config.toml
model = "masked image model"
qk_norm = false
drop_path = 0.1
num_experts = 32
Rows from block 9 of a small masked image model, named by matrix and row number. Rows with one number within an expert belong to one neuron, the router's apart. Each number is 128 + 24 x the weight over its row's rms, rounded and kept within 0 to 255. All counts start at 0. After the name is the row's rms in percent of the matrix's.
After each expert's rows are labels from the 100 images, of 14848, where the router gives the expert most weight on average: "top examples" is what is common among them. Only what is clearly more common there than usual is listed. The data: telescope images of galaxies (Galaxy Zoo DECaLS). In brackets: how many of the 100.
# router: slot weights (model.blocks.9.mlp.router.weight, 64x256), inputs 208-255
# up: expert up (model.blocks.9.mlp.up, 32x128x256), inputs 208-255
# down: expert down (model.blocks.9.mlp.down, 32x256x128, transposed), outputs 208-255

# expert 25
router.50 102 [145 170 151  91 145 141 118 145 162 128 111 120 106 115 116 123 161 144 129 137  87 164 159 159 114 139  99 138  96 174 137 133 165 111 104 161 113 114  91  96 171 127 129  98 136 115 122 136]
router.51 106 [132 149 154 100 123 106 102 123 118 157 126 121 112 118 136 120 136 149 151 121 136 127 146 148  95 158 109 137 117 169 177 153 120 147  92 146 127 107  92 173 146 143 115  99 154  77 150 173]
up.1 110 [128 130  99 159 145 128 137 144 104 113 120 103 114 171 126 125 145 163 125 111 128 139 121 124 131 117 139 132 188 135 155 141 153 120 104 125 144 145 146 103 134 127 154 128 120 155 111  77]
down.1 109 [114  87 155 133 161 119 132 112 169 149 130 121 136 131 141 116 114  90 147 167 160 118 123 127 131  83 130 121  82 133  91 117 141 127 158 101 122 149 115 142 144 106  92 105 165  98  97 152]
up.2 081 [103 111  92 123 137 130 134 135 125 120 107 136 109 162  79 133  93 113  77 127 135 143 100 130 178 104 156 108 206 122  92 141 146 116 125 129 172 118 153  88 114 152 168 147  99 169 101  78]
down.2 075 [114 135 123 128 103 136 148 109 153 106  85 130 133 132  59 172 123 152 125 113 131 158 113 127 146 149 136 138 141 103 159 107 135 120 153  87 143 111 133 162 140 156 160 156 125 145 130 118]
top examples: shape: featured or disk (65); edge-on disk: yes (51); roundness: cigar-shaped (29)

# expert 3
router.6 096 [165 117 124 119 112 129 100 149 171 161 167 164 122 140 155 140  95 112 130 164 148 130 152 124 123 134 128 136 133 168 149 137 108 129  95 127  90  82 128 159 160 144 106 122 134 104 124 133]
router.7 100 [138 125 144 113 136 191 140 111 138 145 151 137 114 126  88 169 135 103 105 132 117 123  96 129 136  72 158 132 124 115 133 143 131 140 133 154 148 117 146 124  96 130 145 104 109 149  88 152]
up.7 088 [155 111 108 121 122 130 104  57 107 118  88 130 100 110 109 150 100 144 122 121 139 154 147 150 124 146  92 131 137 121 144 127 106 118 176  99 129 114 107 119 134 131 115 161 107 114 151 115]
down.7 085 [140 135 121 118 104  90 157 122 154  64 138 103 142 168 112 116  92 102  98 133 124 114 116 111 164 149  94 138 131 125 163 137 151 125  79  78 134  81 102 118 136 148 115 125 101 106 143 139]
up.8 091 [106 114 148 140 136 103 161 149  94 100 153  80 146 110  84 101 174 132 127 127 112 156 134  79 143 134 166 108 152 113 116 118 128 140  86 138 145 123 105 126 167 147 139 164 163 140 130 141]
down.8 083 [135 114 208 114 131 117 116 155 118 116 111 114 116 162 145  78 152 137 113 115 116 131 116 166 151 135 109 126 143 148 118 157 111 125 117 122  93 153 141 155 121 174 144 135 112 131 168 125]
top examples: shape: featured or disk (60); edge-on disk: no (53); spiral arms: yes (45)

# expert 22
router.44 096 [141 130 135 131 144 140 144  79 102 132  75 165 142 131  83 150 143 126 104 109  98 137 114 138 131 167  95 130 119 135 117  97 113 143 156 100 143 109 152  85 109 133 103 107 116 100 109 167]
router.45 089 [ 97 133 151  88 144 125 107 111 134 138  92 156 133 115  70 131 125 137 109 159  91 140  94 136 119 150 107 134 147 115 116 101 113 116 198 122 150  95 170 118 113 141  96  88  97  97  77 154]
up.7 096 [105 122 108 121 134  69 105 190 105 117 116 120 103 144 160  94 122 116  70 129 113  79 124 132  84  69 125  74 127  99 156 135 143 170 167 165 129  75 134 164 112 134 147 116 126 141  79 146]
down.7 098 [114 114 131 157 122 120 135  98 129 122 119 131 153 167 124  95 134 105 155 126 131 134 149  85 147 169  94 156 155 152 139 114 132 126 102  92 131 129 115 151 150 132 130 127 136  84 138 146]
up.8 096 [102 103 153 131 148 161 133 123 140  92 116 121 141 100 124 120 116 140  92 119 178 161 121  75 108 147 121 137 112 130 133 169 146 129 117 123 126 130 116 119 138 119 124 107 148 149 138 129]
down.8 100 [192 136 152 153 120 138 112 113 138 164 136 179 123 165 149 152 179 146 169 140 145  96 159 124 131 105 125 137 132 139 145  78 123 140 155 149 105 113 153 132 174 115 104  81  79 101 128 143]
top examples: shape: star or artifact (40)

# expert 8
router.16 095 [144 134 137 130 108 130 123 105 166 184 141 124 116 138  93 124 118 160  82 131 121 131  97 149  82  96 100 115 136 150 172 148  93 130 154 148 126 133 173  84 114 134 134 105 127 140 106 100]
router.17 092 [ 79 128 121 122 142 129 111 134 150 152 133 129  79 159 112 128  96 120 115 148 136 114 133 133  80 112 141 120 154  93 158 116 124 112 130 132 165 117 155 126 130 139 152  94 148 114 130 144]
up.1 094 [115 156  89 115 129 110 118 141 115 130 144 110  96 152 129 117 112 140 131 129 132 126 135 122 174 108 140 106 159 125 124 135 122 119 136 127 136  71 142 132 123 112 123 133 188 177 118  79]
down.1 091 [153 148 188 158 115 129 150 123 159 150 110 131 143 142  79 120 107 168 129 106 157 173 145 146 123 150 106 124 130 107 152 136 164  83 142 119 101 137 139 110 131  97  88  92  94 128 136 158]
up.2 110 [129 103  88 136 185  99 122 113 141 149  78 151 117 146 132 137 119 101 107 159 155 123 145 117 124 151 144 123 131 119  95 134 141 133 132 105 111 140 170 161 101 135 147 129 160 152 149 130]
down.2 094 [187 143 157 142 103 125 133 130 142 107 175  81 142  72 152 160 156 133 115 120 145 106 158 131 139 112 114 150  94 119 144 148 108 125 157 135 130 122 137 108 122 132 144 134  99  66 164 143]
top examples: roundness: round (45)

# expert 21
router.42 101 [150 119 131  90 142 129 126 100 135 168 134 158 126 159 135 203 106 104 182 136 159 135 149 140 128 152 136 115  72 114 160 138 130 152 108 109 144 100 109 144 158 119 106 136 124 107  90 165]
router.43 095 [164 135 129  95 141 110  96 112 141 191 127 162 125 140 135 148 102 100 162 123 163 109 166 139 113 152 120 123 111 171 176 160 125 122  96 137 119 113 130 138 170 133 113 140 148  95 142 145]
up.1 082 [117 142 131 132 154 125 143 100  88 145  91 116 111 134 145 120 173 122 137 111 118 119  98 124 146  51 156 115  86 111 127 128 153  91 143  90 167 188 154  72 127 127 151 154 155 141 127 124]
down.1 093 [171  96  98 130 114 128 132 101 103 137 116 135 172  92 110 137 154 116 129 146 152 143 154 139 139  73 125 169 129 146 127 117 130 142 135 118  82 120 176  98 127 104 110 147  94 105 150 108]
up.2 107 [118 170 162 157  84 134 102 135 136  92 145 131  93 104 127 158 114 115 139 127 108 152 114 128  75 166 105  97 103 106 107 107  91 112 114 144 117 145 108 116 117 122 120 111 153 161 177 127]
down.2 105 [152 131  90 111 133 121 120 106 201 151 121 160 137 121  88 160 109 116 146 123 114 114 113 162 129 126 102 138 124 170 154 146  94 152 109 100  92  64 184 122 150 146 116  76  83 131 159 154]
top examples: shape: featured or disk (80); edge-on disk: no (70); spiral arms: yes (59)

# expert 23
router.46 093 [147 137 115 129 162  74 121 103 130 134 132  97 125 132 161 142  77 135 174 136 116 130  97 103 105 101 153  89 122 123 182 186 107 134 111  91 147  95 137 127 135 139 126  97 111  97 157 134]
router.47 096 [133 147 158 125 137 150 141 124 118 169 144 179 113 139 145 128 115 134  55 199 145  82 128 151  79 155  86 111 162 132 145  95 149 144 134 163 117 117 102 144 132 138 114 151 194 123  98 107]
up.7 083 [ 96  83 134 107  93 142  85 127 104  99 153 133 119 144 144 135 163 141 136 116 106 113 132 156 157 126  91 144 121 108 113 160 123 189  89 140  79 141 129 130 100 137 137 123 130 121  99 185]
down.7 075 [139 176  93 119 145 117 118 114 145 100 115 120 114 148 131 170 131 120 130 143 123 169 103 152 131  83 158  92 106 129 130 129 148 155 128  60 143 128 102 130 162 149 192 137 161  90 131  83]
up.8 096 [135  95 158  89 113 119 135 118 139 123  94  88 129 128 141 126 157 146 152 112  83 157 184 152 149 146 121 118 148 132 118 137  87 127 102 113 104 138  86 105  83 115 112  75 114  95 146 135]
down.8 101 [144  81 101 130 110 143 128 147 113 116 138 143 125 111  93  85 124  83 108  76 168 120 122 137 124 110 122 121 129 117  96 137 146 152 131 151 102 152  91 104 136 131 124 132 167 168 127 142]
top examples: shape: star or artifact (49)

# expert 16
router.32 096 [ 98 120 144 119 123 111 124 146 100 150 132 160 121 137 194 151 139 110 141 124 127 105 131 139 136 125 115 130  82 156 135 114 153 194 145 160 110  96  67 177 139 112 117 167 157 166 126 116]
router.33 107 [143 118 128 131 120 142  93 119 151 149 149 149 130 123 120 107  95 155 100 129 165 118 137 135 114 132  98 140 140 174 146 151 137 169 129 130  77  87 143 145 141 125 136  99 101  72  76 137]
up.7 118 [130 121 128 141 129 121 139 110 159 144 119 150 142  67 100 150 142  83 156 131 120 122 109 130  91 104 150 136 104 120 111 126 131 136 118 147 169 130 110 161 125 128 118 127 162  98 148 166]
down.7 107 [110 151 141  66 119 116 132 185 108 120 131 119 103 144 135 138  64 122 156 143 140 159 127 129 166 103 164  92 172 130 157 132 129 121 124 122  92 117 105  92 160 117 125 150 127 134 138  94]
up.8 126 [146 119 135 150 120 144 116  78 196 157 155 138 121 117  96 152 129 143 121 137 127 111 119 133 109 128 147 125 167  98 125 104 147 100 149 146 121 114 139 153 121 125 128  87 136 113 127 157]
down.8 120 [124 132 152 136 152 110 167 126 118 150 113 167 130 123 119  81 126 153 161 136 156 121 139 155 148 101 139 137 132 144 122 139 133 177 151 110 138 100 127 124 163  99 119 132 113 180 116 102]
top examples: shape: star or artifact (30)

# expert 31
router.62 100 [135 135 108 129 141 125  72 176 174 180 156 149 115 155 132 153 111 109 147 161 152 153 125 120 127 146 132 107 125 122 174 123 124 152 130 129 144  73 152 163 168 131 131 131 103 114  99 123]
router.63 096 [128 126 102 125 139 171  91 140 173 172 172 155 107 150  88 141  83  92 112 155 146 144 117 122  96 120 142 128 125 127 183 106 140 133 145 145 168  86 158 169 108 133 143 122 106 117  74 141]
up.7 098 [139 103 106 107 144 105 147 125 175 115 150 110 122 126 123 153 129 129  97 146 140 139 150 126 147 177 138 115 135 119 148 119 126 163 101 137 109  93 102 130 132 144 135  99 159 151  73 119]
down.7 095 [136 115 109 145 158  98 133 117 152  89 105  98 117 110 103 164 122  83 111 104 114 159 141 133 136 109 152 122 117 140 165 122 125 126  81 135 124 112  97 121 152 143 137 111 109  84 174  99]
up.8 103 [131 122 112 130 150 130 156 117 145 121 125 136 148 151 162 114 127 112 139 114 131  99 104 134 156  79 139 100 122 169 125 137 139 155 143  94  57 140 191  80 103 130 132 152 154 103  88 134]
down.8 097 [113 140 179 120 108 158 149 149 160  90 132 145 133 103 133 141 176 181 134 169 104 162 119 133 119  87 139 147 143 135  95 122 130 101 134 125 127 145 117 115 110 133 153  83 103 138 118 123]
top examples: shape: star or artifact (38)