{
  "model": "masked image model",
  "dataset": "telescope images of galaxies (Galaxy Zoo DECaLS)",
  "train_examples": 22083,
  "image_size": 48,
  "crop_scale_min": 0.7,
  "horizontal_flip": true,
  "color_jitter": 0.1,
  "method": "simmim",
  "mask_ratio": 0.6,
  "loss": "l1",
  "arch": "swin",
  "norm": "layernorm",
  "norm_position": "pre",
  "hidden_act": "gelu",
  "mlp_ratio": 2,
  "head_dim": 64,
  "fused_qkv": false,
  "bias": "none",
  "qk_norm": false,
  "parallel_block": false,
  "inner_norm": false,
  "moe": "soft",
  "drop_path": 0.1,
  "num_experts": 32,
  "moe_every": 2,
  "expert_mlp_ratio": 0.5,
  "slots_per_expert": 2,
  "shared_expert": true,
  "patch_size": [2, 2],
  "depths": [2, 5, 5],
  "widths": [64, 128, 256],
  "residual_init": "none",
  "optimizer": "cautious_adamw",
  "learning_rate": 0.0014,
  "beta1": 0.9,
  "beta2": 0.95,
  "eps": 1e-08,
  "max_grad_norm": 0.5,
  "max_steps": 10100,
  "batch_size": 256,
  "epochs": 117.1,
  "lr_schedule": "cosine",
  "final_lr_fraction": 0.01,
  "warmup_steps": 500,
  "weight_decay": 0.1
}
Rows from block 9 of a small masked image model, named by matrix and row number. Rows with one number within an expert belong to one neuron, the router's apart. Each number is 128 + 24 x the weight over its row's rms, rounded and kept within 0 to 255. All counts start at 0. Numbers have three digits each.
Before each expert's rows are labels from the 100 images, of 14848, where the router gives the expert most weight on average: "responds to" is what is common among them; "patch colour" is the nearest of a few named colours to the mean colour under the peak. Only what is clearly more common there than usual is listed. The data: telescope images of galaxies (Galaxy Zoo DECaLS).
# router: slot weights (model.blocks.9.mlp.router.weight, 64x256), inputs 52-103
# up: expert up (model.blocks.9.mlp.up, 32x128x256), inputs 52-103
# down: expert down (model.blocks.9.mlp.down, 32x256x128, transposed), outputs 52-103

# expert 28
responds to: shape: featured or disk; spiral arms: yes
patch colour: grey
router.56:140132157131136080123104104119140134118166111117150111138122093151132130115088153125125142111125143102077104145106109096136150190092116108137136080089102092
router.57:143118150096141138110078100146118133110137119137120104157131110159139143117107164151162119117118169097121165134119112093145163177127111099105114055115141117
up.0:094115087115113168140134121155105091128131168152150150157077174108105127112159138152160173143156157093171129123168142170086110118145124119119071128104143183
down.0:156113085136179149102167112146145142161118102156142129117090175093101090136109112131110083093138098120126112129143144126175147164086118106114152155086098112
up.1:117120118113162120128138154138101099161107159117167096093151113120126115186141124150117101136141062141117116127127125137099111136136076078167135118171148143
down.1:129117170117145159094111138102160146129154156118127107105135148090119129093135140152149121125118135144123129125163133111162130174100104096089103113112110108
up.2:130166114127150105142165174128121125110128116118127113165149151103139135133129108178140108173116116041097132144125120124154138093146158162160126067111139152
down.2:136138100138128117144139091149106104133100123089132141108158086143116126127107091134118182097105120175100101128080100128105100140143139123153142139202107128
up.3:146157142128151134080158105121111107114137182109150137085097113126130164087110115147099148129119151095115138112132139118141131190154101114147112127121132163
down.3:134121155170134113128094159123139105116120145100121100110174124111126124194152134106124124152089139151116085125096132158146144117135145113131159134133095081
up.4:103108122163122150182131112128106121139098118156131123151103164126135151126167150140131077115105084118117165114123147147134090097154069141140122149119121112
down.4:147140105161112103183114131150120099126154147118119077101124198097108130141097138153185100133125141166145174137137117104142136126165116110133128118129106115
up.5:115109116116122148100106093164154101152117110131179134120145104133143075167131122105083086153136127143133150122119122111148107127111075116123129118167179153
down.5:131107166103148164116112149127171139148098131153146101110120169087125127132182112134112118138143122172158098139140119157109127160076177118080128151117111143
up.6:134150148100149143152122141111116161128106144116162142122143095111143160109141112129099097139104127124109109136135124118101135142111106114145135147128121172
down.6:143142166097113154087163162141137135120114149093093151097136155103132135124151136176140185172101111151110080122112102142145124149126104102080149151137125118
up.7:106104121097150153109118109114145138146102113128138138175142123164111132096140131116113126167115140123124131114126128122131124111120077122096127133139162149
down.7:121117162073135147155149136138127115158111164106121131097122147127130134153127122116161189104109129132147128124182136124136111177120108106055118119129169133
up.8:128120129130173134178105158119136128126134122102183130160133145115146165172146112135140077132102109105113153119120135117165145128111144078117139147125139181
down.8:152119167151086158079096134148127093156098063134067173080140095118148125128165112169137194147132146164116082140119139118123115146103165107155150128154098114
up.9:142144130106173184159125201132128124124100141131101124123166113122128157162153115130134144145123145113122152141137111124151105139120115165098124146147170112
down.9:124106106150125156046114102138101151126115077173127158142113114135125133149125143118136132193145111164115099109154155120131116139136142094151120154137058180
up.10:113113098148104140149132159150114116147113089178128097134130143128098152141145131140161134125193086108172095091137179169133095115133131123158123150133101111
down.10:146179144164160123093162152127150127097113120102129120138153117138158169134161133054151107147165131137092091168114091149126138125133124140139145112146110127

# expert 25
responds to: shape: featured or disk; edge-on disk: yes; roundness: cigar-shaped
patch colour: brown
router.50:134153084136156130119119110138136116138101133126109104188124154152113125122147145129153135153090106160075153110124149094150100125152087126117099142124169163
router.51:102135097091126141159160116132092133147123126108137122104113133135102137128158159142114103137124110129105164081137136111097082150149092090101097155142140165
up.0:132107131129146109127109129130108141123155121135137144150112149135128125163113092120111177178147118096133128130164137130162141112107141114072109168119138146
down.0:118101133157134171120133190090153123122166143166125150104109138154137139155142100115135123118144156110150129119192139110152133086111149113076101108117159096
up.1:136114128131124130187105147161177156130129145124121113116139140093079103126140148136157107120147124164136059079125144121135148197098138126153122137086089109
down.1:135112127142144124074119111109120123121105153141138110134137149115145152082096103129123133133090122154120164119119082140163099137107108117115135143163182122
up.2:115093125133138062084137125164120140151146149146136113155111112147132106137134103127125136124127132116153104137153146155135138154104151118138102133179121093
down.2:121124118154117125093160172143142178123167121138138131123067092117125131133135130094156085090131139104170138121142141137130146118124141133072115134137147088
up.3:141102161134092130142122145074086114126123170138159126116136135158112127152137122139150191154141132096138142127127144132122111126132126077073131158135156098
down.3:127141103090171133115158124131130136131113110097098104123171129120137141127133171117124118127149125139108124122086091086125171065113139150171177149115075176
up.4:126108150110134068072146138156127130129178151103156138145100134145102116124101107110118170152117138167138095110135150158126163154111160128156122143145112108
down.4:115110117141118119090126174124144127150150106136140135113071106174117130127127100088118087105154114092095096138123133164146171138157128130096128124149166108
up.5:148140127098164141117112127120168089132131130154112141118131109142208150117100114077125121139130128128125150167128100131127144110147129129134138100136116118
down.5:109150137143124128122118137122127111158106132118128108139137102130104109157191145095146132100142092098128090118110142105129145103133137135095110145095124121
up.6:133114153130101124142140120126114131108130141139148132105117079131098134156104118183110124166124116165140101124124143128124144101147132105117140183162138168
down.6:130150136089183134130136139153120135116129123127100101149154141145119129141122168115131120163135112109115173135089131090125145134123123145128135146180099173
up.7:165130140112147166107095135101172111097123102173105157114133175162161138117103118111166111111116162084118119140134109136152149122138108085110132100090120110
down.7:144108128114107162159119112139103149135100147110126125136156131112089123136142094115159113112097123097136112131063132104106109104129138101120145128140124161
up.8:120135142123147112129103144145125167137123151130144141145151132157180143128106097107147173130116124095139122140111107139153132141127156114086160113145129081
down.8:163127116141134140143096122101106146133116118099113112143120168099126133145125138202127092126116115173075143117117148081132123103133104134146122132094084131
up.9:129130124129162105117168157116104144146127129116130127124121123150080121142142145156111177151097089153118096112132141128146112142097124138154125158152142115
down.9:119126127065137117164167125131071110133126148106120118123140140116142134103141166096118190118105116101110186135112145134139126131139109125172128169127095139
up.10:122130083120090118104088116145126186108132119133103136148119099081117122107131104148100095148118105151122095102139118154112135098126105127125127172157137172
down.10:144128118160138144146103129137094088113106130117085137155135158153118133092120112150165156141099113084108130138137126130098142158126116144129103145143123187

# expert 24
responds to: edge-on disk: no; bar: no
patch colour: grey; brown
router.48:151166131106147131130113074166165158108141151083115119130118140122136148112121158139113131155104130118089168133102107096154106156150082111096104122115141089
router.49:153155150073126102166131128184153139114172160080127157152107125120122121149126132167110138162116125141108159132109110117133131136140128134114126106148156124
up.0:120131104143095140156125078132143143123104118158142146147104156070153150149149139103117079102142103167133129112129170102144124102121125097099123170085108145
down.0:112101112104104128078150169089091109112139136166148130154088131139119147112144136107157148150131117053137164110154160155114130126131098157152130119147112099
up.1:133154084158098129153109099105123134133102109142127143138117166109135134142169115121132086084147092123116133123120149141137089106130122113116117174123093116
down.1:111099131116124129093123159124077091109135136131163118138115133152137129108126129138188126155114103113140166122104121132080122130116082172146151091139105135
up.2:130117168143088148187107142100131147114127101121148153101119093097109113139088110148108067133187127184133122108114128118131171119151134123124150146112123142
down.2:115118138038152153065097073135131119141160131150118136141129120064124120147131154127124134128131136109117153128144149082156093154114131109107123146129117129
up.3:130153097098092111171134089170089130127097141112070182192128123109154107126162083116116121124088145124119134144117120116156134115149127127131115136087120154
down.3:137129159167123145112158137096152114127133113131140100086107127187109143106100154110130161128139113129117158188106139138114120160129113157159127128164145135
up.4:119142114096171137090128187163148110114149168134145109094129122158137160156112125160119160152120102128117128141130130121093087122123110163138127121169145138
down.4:120102123127086118148123068125124126149145082147144098148142129068119162106110139130152076097201121161159120108103107103134148120114137093169135169091094089
up.5:144113136124135162106104138102130145111112126124142115128146158164132166134106134133140108097119112162149136115130109117142159122121159154160157145110180106
down.5:120126117125177103149110106172122138160129159096102104108138103165126109107084131126139154156128128144103107112140084143120136125131114121134128102139114128
up.6:107134133148090154117122106131130108113102133145137116135110160136103157094147155105107118103109095127126120122127128153142077133082113128147133131098120147
down.6:126119125073180115121104137132130135089143174127130125082129090092143119146072122162138147165150121140125136130140101128126134133131094148089133100150160129
up.7:126127119104149111149126122117124109136123121136152143173153159101128128082133122130117096124114128074122141148109119112145107088151126119176133145115157181
down.7:149139154124133134130121127126125126125133136107086108118141094166120104116126134146191147115144130172117173141125093148121131134117128134126139146183149132
up.8:134139117105095115126141185107143105127137128127101117122111162120116144190101122121117140130110087122107152129143127123139079111102099182129125120156108093
down.8:113133134124119085117122150133102139139163153121156087095166136147114121113106103133147065130151114135152094128076106137073124130141136140161161171113111137
up.9:120124142176104154145128107153135133124095117153097147174157110167124133130162149094109159112109128133137142127125120146134112131156118147120132126098088133
down.9:111115110106149137112165180139146118133131153153142146087090128096141136151123095114098161131149112104101100128173145139138125171120116139083090148132119110
up.10:114125141162085149160130109143131123136111117131179164162109141128139145144089171138150076068134113147127124145122162136116126075116118079149140177077119129
down.10:136125124087146096089110152112140129121122158121125107107122159159137151119119136138177131164121110104089167121147133117096143161143078148100125079149170103

# expert 17
responds to: shape: featured or disk; edge-on disk: yes
patch colour: grey; brown
router.34:115156158095141111138131099106158112165191120086157153116122116125134137140135144133128113105125147127065128131114120102122117162114094075133119094122101116
router.35:121172149103123117105111114129162110148155122095112157137132093133152139146141113099108116100098150097088153135111096130138125163121108101085114099127098078
up.0:167120087129108112130120137135100125132159129129122108138122143092127117136102142107124105144157101112120114117133138122145101133122119109138104099158117149
down.0:119118126100135114166113128123097155140195152102145166105119140135119114115105103151151145129153096123140157117108134122149131110121119111095178135109108105
up.1:141108120129138137136108144123142155128125108140140151173124143103153135111118151134128106094140115104114128139133126106180120146092141092150128150099146085
down.1:109168174149112096128132149122189149133131113093130120079126113179135130100103108145133101174134132145117140145139121126080142089123117161115108113118144133
up.2:144128130103090172150110179149135100112128126131145124112118139123131137148083099112124098127113157134123169130136137099112182118142101125123102094093092133
down.2:126146107114131167132100170141102116112121137116121107118125131111134135105125147119099164147120098121105134137127139146158125143116125150154121120175189107
up.3:130134122143132157166158120071104140093132146136109138150130126109125158099141086160106120123144143116125141123132169132116133135129133137112120137069115118
down.3:129131092149155119109071118137112147146140138114117118174130090128118127145104147104100097111140127128104097121120101120109118092114120159171126144123104136
up.4:109134123164118143155147145146146165099109154129113158096121173143158158139195137176124094117161130063127126132121115119166136157167126105098122136140151160
down.4:133139115142174130117133094136138112162095122136137128149158117125128126107092130120160127131090101199143097143107102149128114098102103114194129151157078132
up.5:122113156149119159138107087109144167113118148132182157114121105109138128110067161140142089115118122144147115131132130068185139117104124119107147180094179132
down.5:139135170080109102156136153125178145134134150083162118095114110145113134129136039112130144127139160167115150131149109137083144111099141158087130117102088133
up.6:137144157108174152112089121152137130122138120127139109096133142101119147120085087111104147148123132124114073135134135117135159167091126115076114122104145122
down.6:128140145201124123129123143118149134133124122116131087144128145151106120129171139152115090131162131145138149148106115133121147074167141099149138133110151135
up.7:157133116126151119109126156142116153119127150127103068118139154111147145092120114185106154174137125154118121153139111141126103104164136124114119124092112151
down.7:116115113145132092144094157124081163121123153117136103153130105141122134141141086095116089105118121138111096146111123144126104066136120146088125127134087117
up.8:125121113103138176140113117162118115120129148147121169124115149155121108147129149154181124131134129103140139107135136133131146119168120115145121147110145138
down.8:131111078092135164123142101135099147126142135180148184137115118116144134165133091147121104136100128112166115105137137094134142137134173098103110138122125170
up.9:089123117129099144179145168121119093118115156119149149123126098144152148172167162136129121133120094100117142140120137124113109137165125134168144129108153165
down.9:104145130116180156133128100138114108140149163081146164150129135116127115142110189096157190116085127138087096142128089140123105130078105122166143119097139112
up.10:134088111180137104108141105137097099103108126161121114165128137140105096141111137114146129131133123162176131122161159136134110097159158162112123141159130143
down.10:098108137098166169119164084130123137121148174136150107108138115124113135110107118162092158115066104125154156093165130132113111121101089147062135079103178130